config.toml
model = "image classifier"
dataset = "microscope photos of single blood and bone marrow cells"
train_examples = 97085
horizontal_flip = true
rotation_deg = 10
arch = "convnext"
norm = "layernorm"
mlp_ratio = 4
inner_norm = false
mixing = "cutmix"
loss = "cross_entropy"
eps = 1e-08
max_steps = 29500
epochs = 38.9
final_lr_fraction = 0.01
Rows from block 5 of a small image classifier, named by matrix and row number. Rows with one number belong to one neuron. Each number is 128 + 32 x the weight over its row's rms, rounded and kept within 0 to 255. All counts start at 0.
After each neuron's rows are labels from the 100 images, of 14976, where the neuron reaches its highest value: "top examples" is what is common among them. Only what is clearly more common there than usual is listed. The data: microscope photos of single blood and bone marrow cells. In brackets: how many of the 100.
# fc1: MLP up (model.blocks.5.mlp.fc1.weight, 512x128), inputs 0-63
# fc2: MLP down (model.blocks.5.mlp.fc2.weight, 128x512, transposed), outputs 0-63

fc1.287 [185 128 184 168  98 143 179 105  51 128  92  92 125 174 173  82 148 125 104 131 129 137 123 141 131  91 127  70 146  16 182 105 132 107 101 131 131 101 169 123 103 101 102  99 118 141 116 156 120  71  93  93  96 143 137 138 182  85 195 156  80 110 106 168]
fc2.287 [155 137 153 170 135 139  83 115 184 146  84 185 176 143 191 116 152 101 160 116 138 102 147 158 102 119 150 141 146 154 134 145 143 132 151 117 134  85  73 153 122  66 144 134  81 170  85 135 140 117 136 134 137 171 148 133 103  98 150 106 150 126 148 115]
top examples: cell type: plasma cell (43)

fc1.242 [155 111 112 160 112  33  95 202 127 147 164 136 129 100 151  93 106 121 161 121 163 110  72  85 125 159 129 106 131 109 146 170 137  98 136 125  84 168 129 168 147 128 118 183 143 139 106 110 167  70 135  67 137  59 110 119 107 122 132 168 125 182  80  72]
fc2.242 [203 172 107 105 108 120 110 178 118 184 142 161 108 159 196 163  75  82 154 167 107 121 160 120 123  87  77 169 124 199 125 112 156 108 169 134 154 192  44 134 102  97 176 142 166 125 157 115 128 141 133 174 149 134 138 148 129 120  60  90 155 148 122 135]
top examples: cell type: monocyte (28)

fc1.177 [150  63 163 178 153 117 126 127 112 139  90 108 128 152  85 132 130  82 121 143 119 162 115  98  84 153 133  97 125  90 110 173  70 103 104 162 120 126  87 139 155  98 137 155 130 134 147 177 100 153  90 117 150  91 147 113 158 123 139 112 149 117  79  83]
fc2.177 [ 77 136 112 111 147  90 145 150  90  96 158 123 112 197  97  94 120 135 141 126 181 152 138 150 123 122  90  88 157 100 112 120 113 163  89 182  35 112 176 132 150 136  88 134 138 129 160  15  85 157 101 137 129 133 118 162 189  93 121  99  85 128 170 118]
top examples: cell type: blast (25)

fc1.449 [ 92 130 229 186  86 144  83 159 134 171 117 108 164 127 105 123 144  90  94 120 118 111 106  88 122 161  89 139 157  83 109  90 127 139 130 111 136 146 141 142 123 118 106 182 119 134 124 125 149 124 129  67 152  95 148 134 137 148 171 189  84 111 109 105]
fc2.449 [151 120 104 121 126 147 146 129 116 129 110 105  77 144 140 110 144 145 120 149 107 121 134  97 138 142 153 163 104 144 146 174 102  89 130 113 160 113 111 139 143 130 184 126 111 149 110  59  97 157 141 190 128 112 100  82 103 126 136 131 112 174 121 114]
top examples: cell type: artefact (40)

fc1.148 [125 144 162 150 106 104 111 147 156 124 110 111 159 126  76 151 101 159  66 114 131 138 123  98 118 179 140 100 196  82  93 181 133 110 128  97 111 159 168 110 143 216 126 154 119 123 107 138  92 150  93 155 175 154 114 120 126 194 178  89 111  90 128 155]
fc2.148 [142 118 100 129 140 120 112 131 130 169 121 151 123 142 155 118 127 145 107 151 142 113 138 125 131 119 157 138 151 151 139 141 112 132 133 123 116 120 118 128 144 118 141 133 137 129 133   0 129 146 116 156 153 133 141 117 140 105 114 114 116 140 123 113]
top examples: cell type: artefact (35)

fc1.104 [219 157 128 126 138 148 179 159 107 109  84 141  95  67  60 155  99  93 107 125 130 123 171  60  84 127 106 140 152 143 216 177 139 120 172 128 142 144 164 122 120 131 107 108  88  84 115 137 114 190 112 220 124 162 197 152 104  58  91 115 132 128 172 197]
fc2.104 [ 72 118 133 144 133 132 183 132 155  53 117 130 150 113  84 117 103 134 104 107 146  78 105 163 139 144 107  82 111 102  82  98 179 199 115 124 116 122 168  94 160 155  88  51 123 126 115 103 145  86 105  94  77 167 162 174 137 136 200 123 114  86 100 196]
top examples: cell type: lymphocyte (49)

fc1.460 [151  99 119 121 120 111 140 110  91 145  86 125 125 147  93 153 120  67  82 138 168  74 119  88  41  75 128 117 154 155 170 145 138 107  38 143 136 162 145 187 185 112 103 146 103 119 116 133 116 123 104 181 103 138 141 168 110  87 116  86 135 103  95 132]
fc2.460 [116 132 129 173 139 108 159  88 113 127 127  88 138  98 116 135 105 119 132 180  60 110  74 120 153 174  74  69  49 139  98 151 146 148 121 150 173 129 101 116 140 115  90  57 142 130 111 176 172 118 125 121 138 139 140 125  63 172 149  78 168 134 133 144]
top examples: cell type: lymphocyte (66)

fc1.270 [163 144 112 111 124  77 147 115 131 137 182 120 106 143  90 114 123 154  66 108 119 169 166 112 141 126 115 118 130  90 130 114 113 128  48 151  91 118 109 145 112  85 109 210 144 144  67 138 123 164 122 242 112  66 114 133 133  98 110 173 131 111 166 138]
fc2.270 [138 109 111  97 125  88 113  81 152 127  66 117 162 102 176 156 147 146 133 167  87 116  71 104 149 110 136 100  74 123 139 174 114 124 124 134 168 147  96 126 119 127 162 107 161 120  98 172 193 103 134 139 200 107 141  90  80 159 150 147 181 146 133 120]
top examples: cell type: segmented neutrophil (53)

fc1.466 [ 94 126 164 126 131 153 114 149 123 121 124 140  29 127 194 140 140  90 134 197 112 153 146 172 138  65 130 127 125 122 183  72 124 138 140  74  87 131 186  99 127 118 136 115  36 106 154 119 178 124  81  80 141 132  99 174 125 114 155 185  92 150 119 166]
fc2.466 [107 114 106 134  91 144 141 173 153  96 133  98 116 141 151 133 137  64 171 125 168 153 151 171 153  88  88 139 168  54 163 152 133 123 138 141 104 126 158  94 148  81 130 146 106 127 109 204 126 144 143 132 149 163 184 146 159  40 104 137  70 151 170 109]
top examples: smear: peripheral blood (66); cell type: myeloblast (34)

fc1.409 [ 83 154 129 156  99  75 123  78 103 167 121  74 145 147 134 140 152 139 145 100 131 159 115 118 163 119 120 124 124 116 121  73 129 111 162 183 134  73 110 126  81 153 114 212 119  90 137 148 114 141  72 196 167 143 145 128  99  74  78 150  59  91 131 101]
fc2.409 [ 70 116 115 106 181 115 177  94 138  83 104 104 144 137 129  93 157 180 139 100 120 126  66 122 124 119 139 117 117 110 134 141 117 142  89 141 139  55 152 192 134 140  98 118 131 136  90 130 138  62 125  95 143  72  96 135 138 165 181 176 187  47 124 155]
top examples: cell type: blast (32)

fc1.226 [114 150 134  95  82  81 157 110 133 157 111 113  75 160 134 153 120 168 186 153  86 122 178 135  97 124 101 161 125 106 121 157 104 168 119  86 123 173 111 121 198 129 168 106 110 157 134 150 139  75 103 154 122 172 170 113 129 126 115 167 129 102 153 113]
fc2.226 [157 193 130 121 109  77 127 119 112 162 155  87 111 150 161 142  90  85 161 151  89 160 121 102 133 106  23 162 109 127 163 148 135 108 156 161 185 149 144 119 169  71 156 130 142 138  77 145 162 158 138 165 162 135 133  72  87 144  54 110 148 157  70 112]
top examples: cell type: band neutrophil (27)

fc1.165 [173 175 127 126 128  99 120 145  99 174 125 144 134 125 151  81 150 135 152  91  89 152 122 133 123 132  88 121 145 184 148 121 102 123 137 140 125  92 141  86 117 134 113 127 124 141 156 150 186 128 172 115 141  57  99 215 159 180 210 132  60 122  74 110]
fc2.165 [145 164 192 161 188  90 144 155  91 102 181 120 129 161  86 146 124 127 105 158 123 123  96 131  82 129  78 158 140 153 111  84 145 144  83 140  84 180 134  95 125 104  64 138 137 122 160 127 136 131 119  62 131 151  95 175 137 131  73  75 156 120 111  83]
top examples: cell type: blast (31)

fc1.155 [130 153 123 124  46 120 162  86 139 159  83 117 119 121 151 167 165 119 121 109 168 124  65 131  65 136 155 154 221 137 109 129 124 149 158 167 129 150  47 150 137 103 120 127  86 131 183 145 174 102 211 139 123  84 135  92  99 166 121 143 129 142 115 151]
fc2.155 [111 108 186 110 155 108 180 158 150  81 136  90 127 139 105 161 139 126 146  92 144 162  41 169 113  78  94  91 136  92 129  76 141 157  81 141 136 153 156 118 152 153 132  85 139 142 126  97 145  77 157 103  79  96 137 135 172 169 120 163 175  90  47  93]
top examples: cell type: artefact (29)

fc1.408 [137  98 134 148  85  84 133 126 102 120 161 105 129 112 141 131  89 115 124 117 125 127 116  82 154 130 100  97 136 137 138  96  79 139 164 115  82 136 113 167 130  87  94 217 127 124 148 148  98 111 104 187 140  45  86 126 182 100 124 124  47 116 121  78]
fc2.408 [ 96 119 133 162 129 119 175  93 169 119  94  85 172  79  78 133 123 126 139 106 125 126  83 116 182 153  99  90 116  78 155 140 146 168 119 143 163 111 150 119 116 108 128 138  94 124  79 240 182  95 166 144 150 147 143  89 101 152 166 126 142 145 127 120]
top examples: cell type: promyelocyte (49)

fc1.435 [154  87 225  98 119 154 125 153 122 120  92 131  68 110 161 153  83  59 129 162 147 105 133 102 169 100  63 158 168 163 199 148 133 157 150 102  96 221  96 138 178 130 117 167  59 105 189 135 106 166  97 147 123  97  92 117 114  91  90 110  86 144 161 142]
fc2.435 [ 76 103 155 143 123 153 179 137 122  98 133 116 121  90 102 128 119 114 119 151 132 130  93 142  97 106 131 114  93  84 137 136 163 158 149 110 163 136 194 105 176 157  77 107 172 109 111 242 184 133 159  84  79 153 162 112 137 159 144 133 124 123  73 153]
top examples: cell type: erythroblast (83)

fc1.192 [ 88  63 194 145 133 122 169  91 139 104 169 123  77 117 157 132 187  98 184 123 156  91 151 130 169  42 113  90 116 124 159  83 107  99  86 133 140 108 181  88 121 158 107 120 110  88 118 153 139  97  69 148 179  96 100 107 107 142 192 134 130 110 107 120]
fc2.192 [138 130 123 114 128 112 143 144 120 112 134 120 120 138 117 132 111 121 142 123 124 153 113 144 147 125 123 106 126 112 128 129 118 144 117 147 124 128 128 133 128 130 144 136 125 127 132   0 131 132 149 138 129 126 123 139 131 132 116 135 128 135 120 114]
top examples: cell type: lymphocyte (41)

fc1.497 [144 132 136 135 118  94 129 162 140 129 126 103  51 121 158 121 118 120 135 146 152 160 110 111 108 131 156 104 195  75 129 116 125  98  48 126  57 116 116 135 118 100 127 173 125 184  86 159 127 146  59 164 137 114 114 154 157 148 133 151 156 127  98 143]
fc2.497 [156  92 155 137 129 125  80 145 162 107  87 165 144 107 167 177 159 137 129 158  64 112  92 135  52 114 181 104  80 114 114 156 110 103 140  87 158 165  56 151 114 120 142 101 157  94 109 166 152 122 164 116 130 140 135 122  95 174 136 131 172 126 104 146]
top examples: cell type: segmented neutrophil (67)

fc1.28 [133  90 142 167 147 108 183 138  28 148 125 109 127 159 151  96 187 176  93 152 116 185 146 151  93 107 130  47 112 132 129  84  87  31 132 112  74  61 122  82 172 155 134 125 126 114 124 163 131  98 115 103 170 126 135 144 105 125 186 142 153 171 102 132]
fc2.28 [117 112 127 205 152 137 137 133 183 127 103 128 176 114 126 163 138 117 161  81 107 117 117 165 148 143 137 146 152 124 162 147 158 138 128 121 159 127  82 110 141  81  96 139  62 199  79  79 151  84 169 121 148 180 203 136  93 119 133 118 150 110 123 116]
top examples: cell type: plasma cell (56)

fc1.470 [ 77 134 186 157 144 131 113 116 129 109 171 110 188 163 134 162 148  96 103 125 161 109 122 112 127 129 104 135 132  88 122  48  98 115 105 162 155 163 140 154 122 124  97 134 126  92 154 108 117 100 123 154 167 130 150 124  99 165 117 186 131  84  66  91]
fc2.470 [147 128 132  90 124 140 108  79 126 114  83  99 120 153 120  92 139 176 106 118 142 120 128  78 132 134 166 143 125 130 127 155 119 117 121 130 129  97 152 157 150 149 176 145 109 146 117  49 103 133 146 163 116  82  71  79 117 131 174 170 117 153 123 150]
top examples: cell type: artefact (38)

fc1.34 [130 130 126 113 105  90 149  98 134 152 101  94  71 116 152 174 112 195 148 188 120 149 170 137 126 137  91 175 149 102 122 145 122 169 158  87 118 169 110  57 207 137 188 121 104 167 141 152  94 145 140 194 107 166 140 133 144 104 121 172 120  25 203 126]
fc2.34 [175 164 130 139 122  89 136 144 126 148 144 108 117 119 127 146  98  49 127 163 142 135  95 112 161 113  22 133 114 107 161 146 146 114 147 144 170 158 162  91 122  76 148 165 127 135  96 137 170 181 148 148 171 153 138  54  99  89  59 101 106 172 133  98]
top examples: cell type: band neutrophil (36)

fc1.36 [167 157 139 133 144  71 133 139  79 114 153 114 103 126  84 156 145 172 165 113  96 127  62 127 114 100 175 124 113  84 172 164 123 162 110 150 132 168 118 146 127 168 112 159 101  94 147 148 158 146  89 157 180 128 127 132 194  85 110 166 158 128  73  75]
fc2.36 [168 139 189 125 113 105  61 124 164 157 125 150 155 145 158 151 140 145 132 111 137 116 137 129  43  95 184 172 151 142 114  72 135 114  96 107 128 149 119 157  89 138 145 104 138 125 138  28 119 100  86  93  77 117 151 140 158 160 103 142 168  72  61 137]
top examples: cell type: plasma cell (28)

fc1.366 [ 98 167 111 131 137 140 120  97  93 221   0  96 142 167 102 157 116 131  75 144  92 161  71 163  49 136 126 104 119 113 122 162 119 151 157 145 130 189  97 151 176 114 172 129 141 134 182 126 113 128 155  94 101 156 168 139 104 123 104  73 132 147 120 156]
fc2.366 [ 92  50 105  70  99 177 171 132 131 154 156 147  97  72  90 155 145 100 115 139 107 204  87 150 180 115 121  61 113  59 185 111  81 123 115 106 157 119 149  90 101 155 144 161 142 126 126 139 149 135 170 109 129  95 108  89 123 132 128 176 127 145 115 111]
top examples: cell type: promyelocyte (42)

fc1.200 [ 86 170 188 119  76  80 115 163 117 130 100 121  72 112 118 149  95 178 126 158 112 136 138  63 154  56 113 158 137 141 161  71 146 104 152  94 135  51 117  87 131 161 126 176  57 116  95 139 140 159 161 122 191 133 112 134 119  72 139 143 123 112 126  70]
fc2.200 [ 90 112  91  82  98 128 135 129 132 116 160 106  97 126 147 102 191 177 160  89 111 177 155 127 130 127 119 105 146 100 160 131  69  85 104 149  90  77 101 185  96 143 135 141 106 129 141 181  76 109  90 129 113  63 104 188 165 121 139 180 120  98 133 122]
top examples: cell type: blast (44)

fc1.418 [ 88 102 103  75  76  68 142 136 106 129 130 111  60 142 164 141 132 135 167 191 116 152 108 167 159  43 147 168 116 135 175 110 137 147 150 103 127 174 167 127 121 100 184 111  94 125 166 138 186 134  94 163 114 130 107 144  82  80 111 162 124 173 121  88]
fc2.418 [148  77 156  75  60 150  93 129 142 140 109 115  80  88 170 163 149 121 108 176 143 108 166 116 113  76 181 155 115 130 146 147 121  76 142  88 118 195 152  92 136 148 154 172 167 110 146  98 111 192 169 167 134 151 113  99 146  30 101 147  76 192 169 137]
top examples: cell type: erythroblast (60)

fc1.280 [ 91 200 107 158 129 113 108 141 112 138 107 105 120 156 115 121 164 151 122 117 113  92 106  83  87 128 102 160 127 145 167  63 137 101 163 138 102  69 116 163 107 177 177 183 121 138  92 143 148 102  89  91 195 156 183 161 134 100 131 128 136 125 126  84]
fc2.280 [ 97  99  90  93  85 108 143 133  64 162 140 133  94 125  84 123  63 116  94 178 136  90 152 139 144 168 129  82  81 103  77 149 134 126 119 163  88 132 177 105 160 196 109 102 177 116 168 135 145 174  66  99 133 117 111  99 147 157 176 111  70 134 118 126]
top examples: cell type: eosinophil (91)

fc1.498 [104 115 205 136 141 121 163 120 147  95 140 132 114 145 144 176 121 114 163 158 114 110 144 101 127  50 110 112 104 127 134  64 138 123 161  99 140 158 218  86 133 140 150 189  45 160 148 155  80  94  74 133 202 133 102 123 120 148 205 148 120 129 148 165]
fc2.498 [137 127 121 139 140 133 130 126 126 133 145 138 127 136 110 119 136 140 129 121 128 147 132 130 135 130 153 137 147 123 144 125 116 142 137 121 130 111 124 150 128 119 124 133 120 114 134   0 126 145 128 153 122 121 112 125 131 131 114 133 129 142 119 124]
top examples: smear: peripheral blood (100); cell type: segmented neutrophil (41); cell type: myeloblast (30)

fc1.123 [140 130 124 170 105 153 124 130 111 200  89 124 162  88 103 156 150  99  52  91  82 119  77 118 134  77 107 165 133 139 159 125 125  94 138 125 135 109 108 118 165  93 107 118 121 133 169 135 118 170 168 188 101 144 167 167 166  83 133  90  49  99 115 126]
fc2.123 [ 89 131 156 164 184 101 181 118 144 145 139 108 109 132 153 111 127 126 144 193 126 134  53 153 129  79  85  77 115 134 141  89 128 150 103 156 126 109 129 113 117  95  99  75 165 129 131 171 158 117 140  90 131 135 139 141 143 114 128  94 179  95 108 151]
top examples: cell type: blast (27)

fc1.56 [ 81 141 187 122 142  91 156 170 130 111 135 122 124 100 142 144  94 136 126 162 125 108 138  60 128 138 134  88 124 162 132  78 131 109 158  51 120 112 189  94 125 177 193 197  79 189 117 120  67  76 142 132 234 112 101 160 117 158 210 115  83 156 123 128]
fc2.56 [144 114 118 146 129 160 134 140 113 177 172 165  95 120 123 139 143 145 119 157 113 141 155 122 105 121 159 155 150 127 155 121  99 110 140  95 124 136 108 129 130 123 120 114 145  80 163   0 129 176 110 154 130 126 116 127 141 124  88 115 117 163 119 119]
top examples: smear: peripheral blood (86); cell type: segmented neutrophil (51)

fc1.16 [150 139 113 100 118 111 113 187  80 145 145 113  72 148 161 121 109 125 104 148 131 116 141 146 108  93 112 160 127 117 195 156 119 132  74 151  68 104 121 136 139  97 109 108 134 124  85 157 157  95 120 145 104 113  95 207 137 108 125 108 132 143 116  98]
fc2.16 [144 148 130  65 162 112  90  77  89  84  97 106 132 178 174  91 191 178 156 114 102 124 111  96  74 138 131 142  96 154 128 134  85 112 102 134 119  80 113 187 138 157 149 116 133 133 145 134 105 115 125 120 145  73  69 123  98 192 129 165 175  79  96 120]
top examples: cell type: erythroblast (59)

fc1.302 [157 161 139 217 119 105 143  98  94 163 135  93 157  92  91 145 162 125  93 104 110 107 109 125  56 172 165 121 122 115 118 142  95  72  94 163 127 116 176 129  93 157 150  97 148 135 109 146 143 103  93 154 143 163 163  97 190 173 174 223 123 149 129 146]
fc2.302 [156  98 145  87 141 122  95 140 144 114  94 149 134 140 172 136 153 170 121  88 131 120 130 140  81 111 196 134 137 128 115 128  97 128 117  99 127 138 112 159 156 143 150 148 122 139 110  50 112 103 152 116 111 112 118 156 139 158 148 182 159  81  64 167]
top examples: cell type: segmented neutrophil (54)

fc1.423 [ 51  88 139 169  88  99 101 146 138 140 114 116  80  75 198  89 143 120 115 136 131  87 102 124 116 160 133  71 135 110 144 163 132 158 161 100 109  63 156  73 114 104 141 138 121 138 102 119 157  87  58 123 110 110 125 118 161 129 142 173 106 150 135 107]
fc2.423 [116 176 165 166 120 147  99 116 108  94  95 103 108 163 120  77 118 169  80 125 140  67 192  67  76 170 138 181 126 165 106 102 160  89 148 143 102 120 113 150 120 153 132  69  97 149 143 104  83 135  56 119  58 117 101 126 103 159 149 104 100 123  90 133]
top examples: cell type: artefact (41)

fc1.369 [129  79 241  92 130 177 114 129  86 175 131 123 131  72 106 150 127  93 135 135 156 164 145  64 135  85 135 121 128  88 226  67  88 113 128 153 122 183 116 135 134 156 113 128 105 105 116 136 144 103 142 160 172 135 128 111  96 169 132  74 114 165  90  74]
fc2.369 [161 115 120  87 154 167 110 103 138  79  83 116 128 163 112 113 131 181  85 125 182 127  83 155 140 118 176 109 138 103  91 125 111 162  95 124  88 152 145 110 137 167 121 164 124 135 150  71 124 109 151 140 152  96  60 106 143 107 168 181 135 122 171  93]
top examples: cell type: erythroblast (50)

fc1.455 [164 113 189 144 100  93 124 179 141 126 148 119 126 114 133 104  82 144  91 128 146 151 112 116 176 154 162  94 170 104 112  78 103 139 111 124  98 155 111 118 122 127 118 228 135 138 106 144  89 145 102  96 183  67  97 137 126 142 170 118 108 159 104 113]
fc2.455 [118 113 143 120 104 111 131  94 182 121  87 137 176  67 130 178 108  94 129 131 121  94  80 118 153 126  95  88 101  90 134 148 154 136 141 126 165 176 135  89 129 118 139 137 132 110  87 228 193 111 141 133 185 172 160  85  98 135 158 128 149 153 142 128]
top examples: cell type: band neutrophil (33)

fc1.316 [162 117  91 141 136  91 146 107 153 120 168 128  18 179  57 131 153  71 144 105 136 123 114 126 149 114 131 164 157 161 141 174 150 192 122 156 140 156 115 146 118 103 102 116 120  69 152 142 175 173 164 138 105  79 104 148 136  86  85 125 130 172 105 122]
fc2.316 [112 114 182 138 141 134 127 116 147 122 135 151 132 115 124 140 150 144 128 111 105 140 117 142  86 121 154 135 137 122 151 103 138 111 104 117 128 129 124 140 126 124 110 112 126 129 117   0 116 112 131  87  93 125 129 163 131 141 135 133 144 101 120 142]
top examples: cell type: lymphocyte (53)

fc1.72 [114  86 104  94 148  43 115 151 121 158 134 122  95 147 135 129 119 156 147 171  97 121 151 153  68 127 121 165 112 105 139 150 102 166 145 126 133 105 105 123 131 129 163 113 113 150 151 108 144  78 132 159 121 172 161 133 174 117 109 166 152 159 128  85]
fc2.72 [159 126 128 107  90  99 107 148  70 163 180 125  72 171 161 156 104  89 139 179  86 162 169 132 116 138  64 168  84 163 130 144 108  69  98 156 135 154 121 111 137 133 159 134 161 154 168 184  91 203 127 146 139 129 114 108 100 118  61  89 107 171 137 108]
top examples: cell type: blast (25)

fc1.99 [ 70 108 120 148 116 135 118 114 131 132 161 116 126  90 178 111 114 131 119 131 165 110 125 126  86 146 126 153 117 123 128 137 112 116 169 117  97  95 153 122 134 153 185  98 114 130  97 120 156 125 120 139 134 142 161 132 182 169 132 201 148 139  84 132]
fc2.99 [ 97 218 117 110 108 109 129 101 116 116  65  84 125 143 133  60 106 116 151 136 152  90 147  95 130 158 109 114 115 114 109 143 151 139 159 177 103  76 142 155 146 147 133 100 130 105 113 235 111 118  98 107 107 113 116 121 125 133 179 126 116 100 134 179]
top examples: cell type: eosinophil (32)

fc1.207 [181 111 140 134  81 106 132 160 137 130 110  99 134 127  95 127  94 137 112 141 127 139  83  28 109 126  75 140 188 124 124  91 160 104 152 111 118  84 153 103 170 158 124 164 131 156  96 110 151 111 170 171 176 136 130 200 111 140 204 159 105 120 124 162]
fc2.207 [159 152 174 160 132 118 119 144  82 140 199  96  78 177 101 108 130 171 139 133 123 174 178 132 101 132 132 160 148 151 146  85 106  93  81 167  69 107 127 141  98 126 133 129 113 139 193  98  73 183 109 150  79 105  75 181 150 107  83  93  91 157 129  96]
top examples: cell type: artefact (34)

fc1.360 [145 133 102 137  96 125 169 160 151 109  90 143 124 118 206 120 118 149 141 151 106 139 173  87 181  86  79 133 123  62 113 100 119  58 143  97 119  64 149 122 116 158 146 176  53 120 116 141 100 165 128 142 206 138 128 164 109  63 119 150  95 153 162  87]
fc2.360 [ 79 156 108 118 157 116 163 107  82 131 172  68 115 149 107  72 126 168 132 126 143 141 134 128 138 111 109 109 159  94 149 107 120 143 115 170  80  92 177 138 146 139 110 100 156 108 151 107 127 118  61 116 158  64 117 166 178 133 109 133 132 106 148  99]
top examples: smear: peripheral blood (89); cell type: myeloblast (69)

fc1.17 [147 127 144 164 141  70 142 128 124 124 131  88 127 107 191 125 142 109 109 120 139 150 169  80 166 147 104  93 139 141 137 137  94  85 115 188 116 147 181  77 150 128 148 234 136 105  31 145 112 100 139 146 123 136 150 133 157 116 119 188 118 108 123 141]
fc2.17 [139  94 116 116  99 169 131 131 176 148  89 102 107  50 148 179 168  98 143 122  96 150 115 106 154 108 152 148 108  72 183 182 103  95 155  69 206 152 100 117 113  85 170 147 102 119  57 154 135 139 191 168 146 131 112  67  93 117 124 176 138 168 110 119]
top examples: cell type: lymphocyte (64); smear: peripheral blood (63)

fc1.487 [131 190 195 130 137 135 170 140  74 119  92  93 120 126 166 118 149 182  81 128  85 163 123 124 102  56  82 113 124 137 206 121 106 148 128 144 138 113 145  99 178 102 239 136 114 144 121 172 184 161 113 161 134 115  68 162 105 106 139  96 104  94 145 120]
fc2.487 [131 154 160 127 159 109 136 142  68 124 149 141 112 200 155 101  58  82  77 194 145 124 111 140  79  90  93 137  87 176  64 123 128 134 111 156  94 147 162 128 168 135  92  95 196 147 146 159 119 181  79  99 142 139 154 132 159 104  89  45 124 105 112 154]
top examples: cell type: proerythroblast (26)

fc1.281 [131 180 137 159 152 138 102 127 125 156 143 107 106 135 144 183 147 161 194 136 115 150 115 134  91 153 119 134 137  80 133 154 109 142 104 167 151 141 137 120 159 126 183 107 124 138 122 130 177  66 135  23 116  79 104 137 138 157 135 154 114 208  61  76]
fc2.281 [135 190 151 126 138  79 106  89  98 144 147 116 143 157 165  90  98 117 125 151  64 145 121  87 113 135 110 120  92 143 142 149 130 141 138 154 171  94 121 182 133  60 124  92 140 133 107 104 137 127  70  98 138  99 142  83  57 211  93 105 193 105  64 135]
top examples: cell type: segmented neutrophil (49)

fc1.107 [155 192 146 124 117 137 169 121 144 138  83 138  79 117 165 133 186 144 167 125 111 123  82 169 124  49  45 125 121 138 148  73 121 151 168 131 117  92 150 100 115 135 146 161  77 118  97 158 145 165 158 129 137  14  94 165 113  70 124 114  94  95 164 165]
fc2.107 [ 66 184 117 133 118  84 178 134  65 135 182  74 109 184 111  84 114  90 187 121 114 178 150 125 135 122  56  84 118  84 135 159  97 133 130 201  74  74 149 173 142 106  96 131 137 140 132 172 109 160 109 126 120 122 168 168 152 109  96  82 119 118 154 147]
top examples: cell type: blast (35)

fc1.79 [123 138 137 204  81 145 176 118 122 131 107 133 145  56 172 138 141 123 109 126 161 130 143 166 135  96 125  42 147 109 182  86 140  81 155 173 112  98 151 118 103  74 125  99 125 165 127 135 110 134 108 144 104 168 215 166  92  88 171 118  62 155 181 125]
fc2.79 [203 157 176 138 124 102  59  84 172  95  87 173 188 150 136 122 109 169 118  64 148  80 158 114  98 149 121 179 144 180 112  80 183 130 117 101 114 144 122 145 106 128 163 134  87 151 135 140 129  71  87 115  82 129 105 159 110 157 128 140 143  92  76 118]
top examples: cell type: plasma cell (34)

fc1.64 [ 99  97 154 211 102 109 143 108 143 116 106 141 130  83  99 146 135 102 118 172 183 125 137  69 116 157  87 125 127  95 134 127 126 109 111 120 102 150  72 179 139 105 152 157 115  96 100 135  88 114  77 135 173 121 166  99 118 152  67 149 145 167 120  89]
fc2.64 [114 164  84 102 161 109 148 160  63 114 127  99  71 215 144  61 125 173 138 145 156 144 162 134  92 112 119 141 141 149 129 132  57 163  99 152  76  68 155 175 171 140 134  94 159  99 150 103  73 155  87 161 117  88 102 133 179 116 116 118 111 112 127 122]
top examples: cell type: artefact (54)

fc1.489 [138 169 109 116 170 155 157 133 119 132  94 121  92 142 161 157 111 119 106 194  96 133 178 112  90 110  85 209 116 167 146 127 116 157 102  69 116 130 126 109 199 120 149  81  99 123 109 145 118 150 151 177 108 114 120 148 155  74  93 126 148 103 143 110]
fc2.489 [116 105 157  82  53 140  96  94 159 155 107 122 154  31 134 179 155 120 133 150 123  87 120 120 105 118 105 141 102  62 127 138 150 114 143  95 137 173 175  73 123 173 138  78 161 108 114 130 213 134 145 130 118 146 119  96 134 135 160 157 115 161  78 138]
top examples: cell type: lymphocyte (34)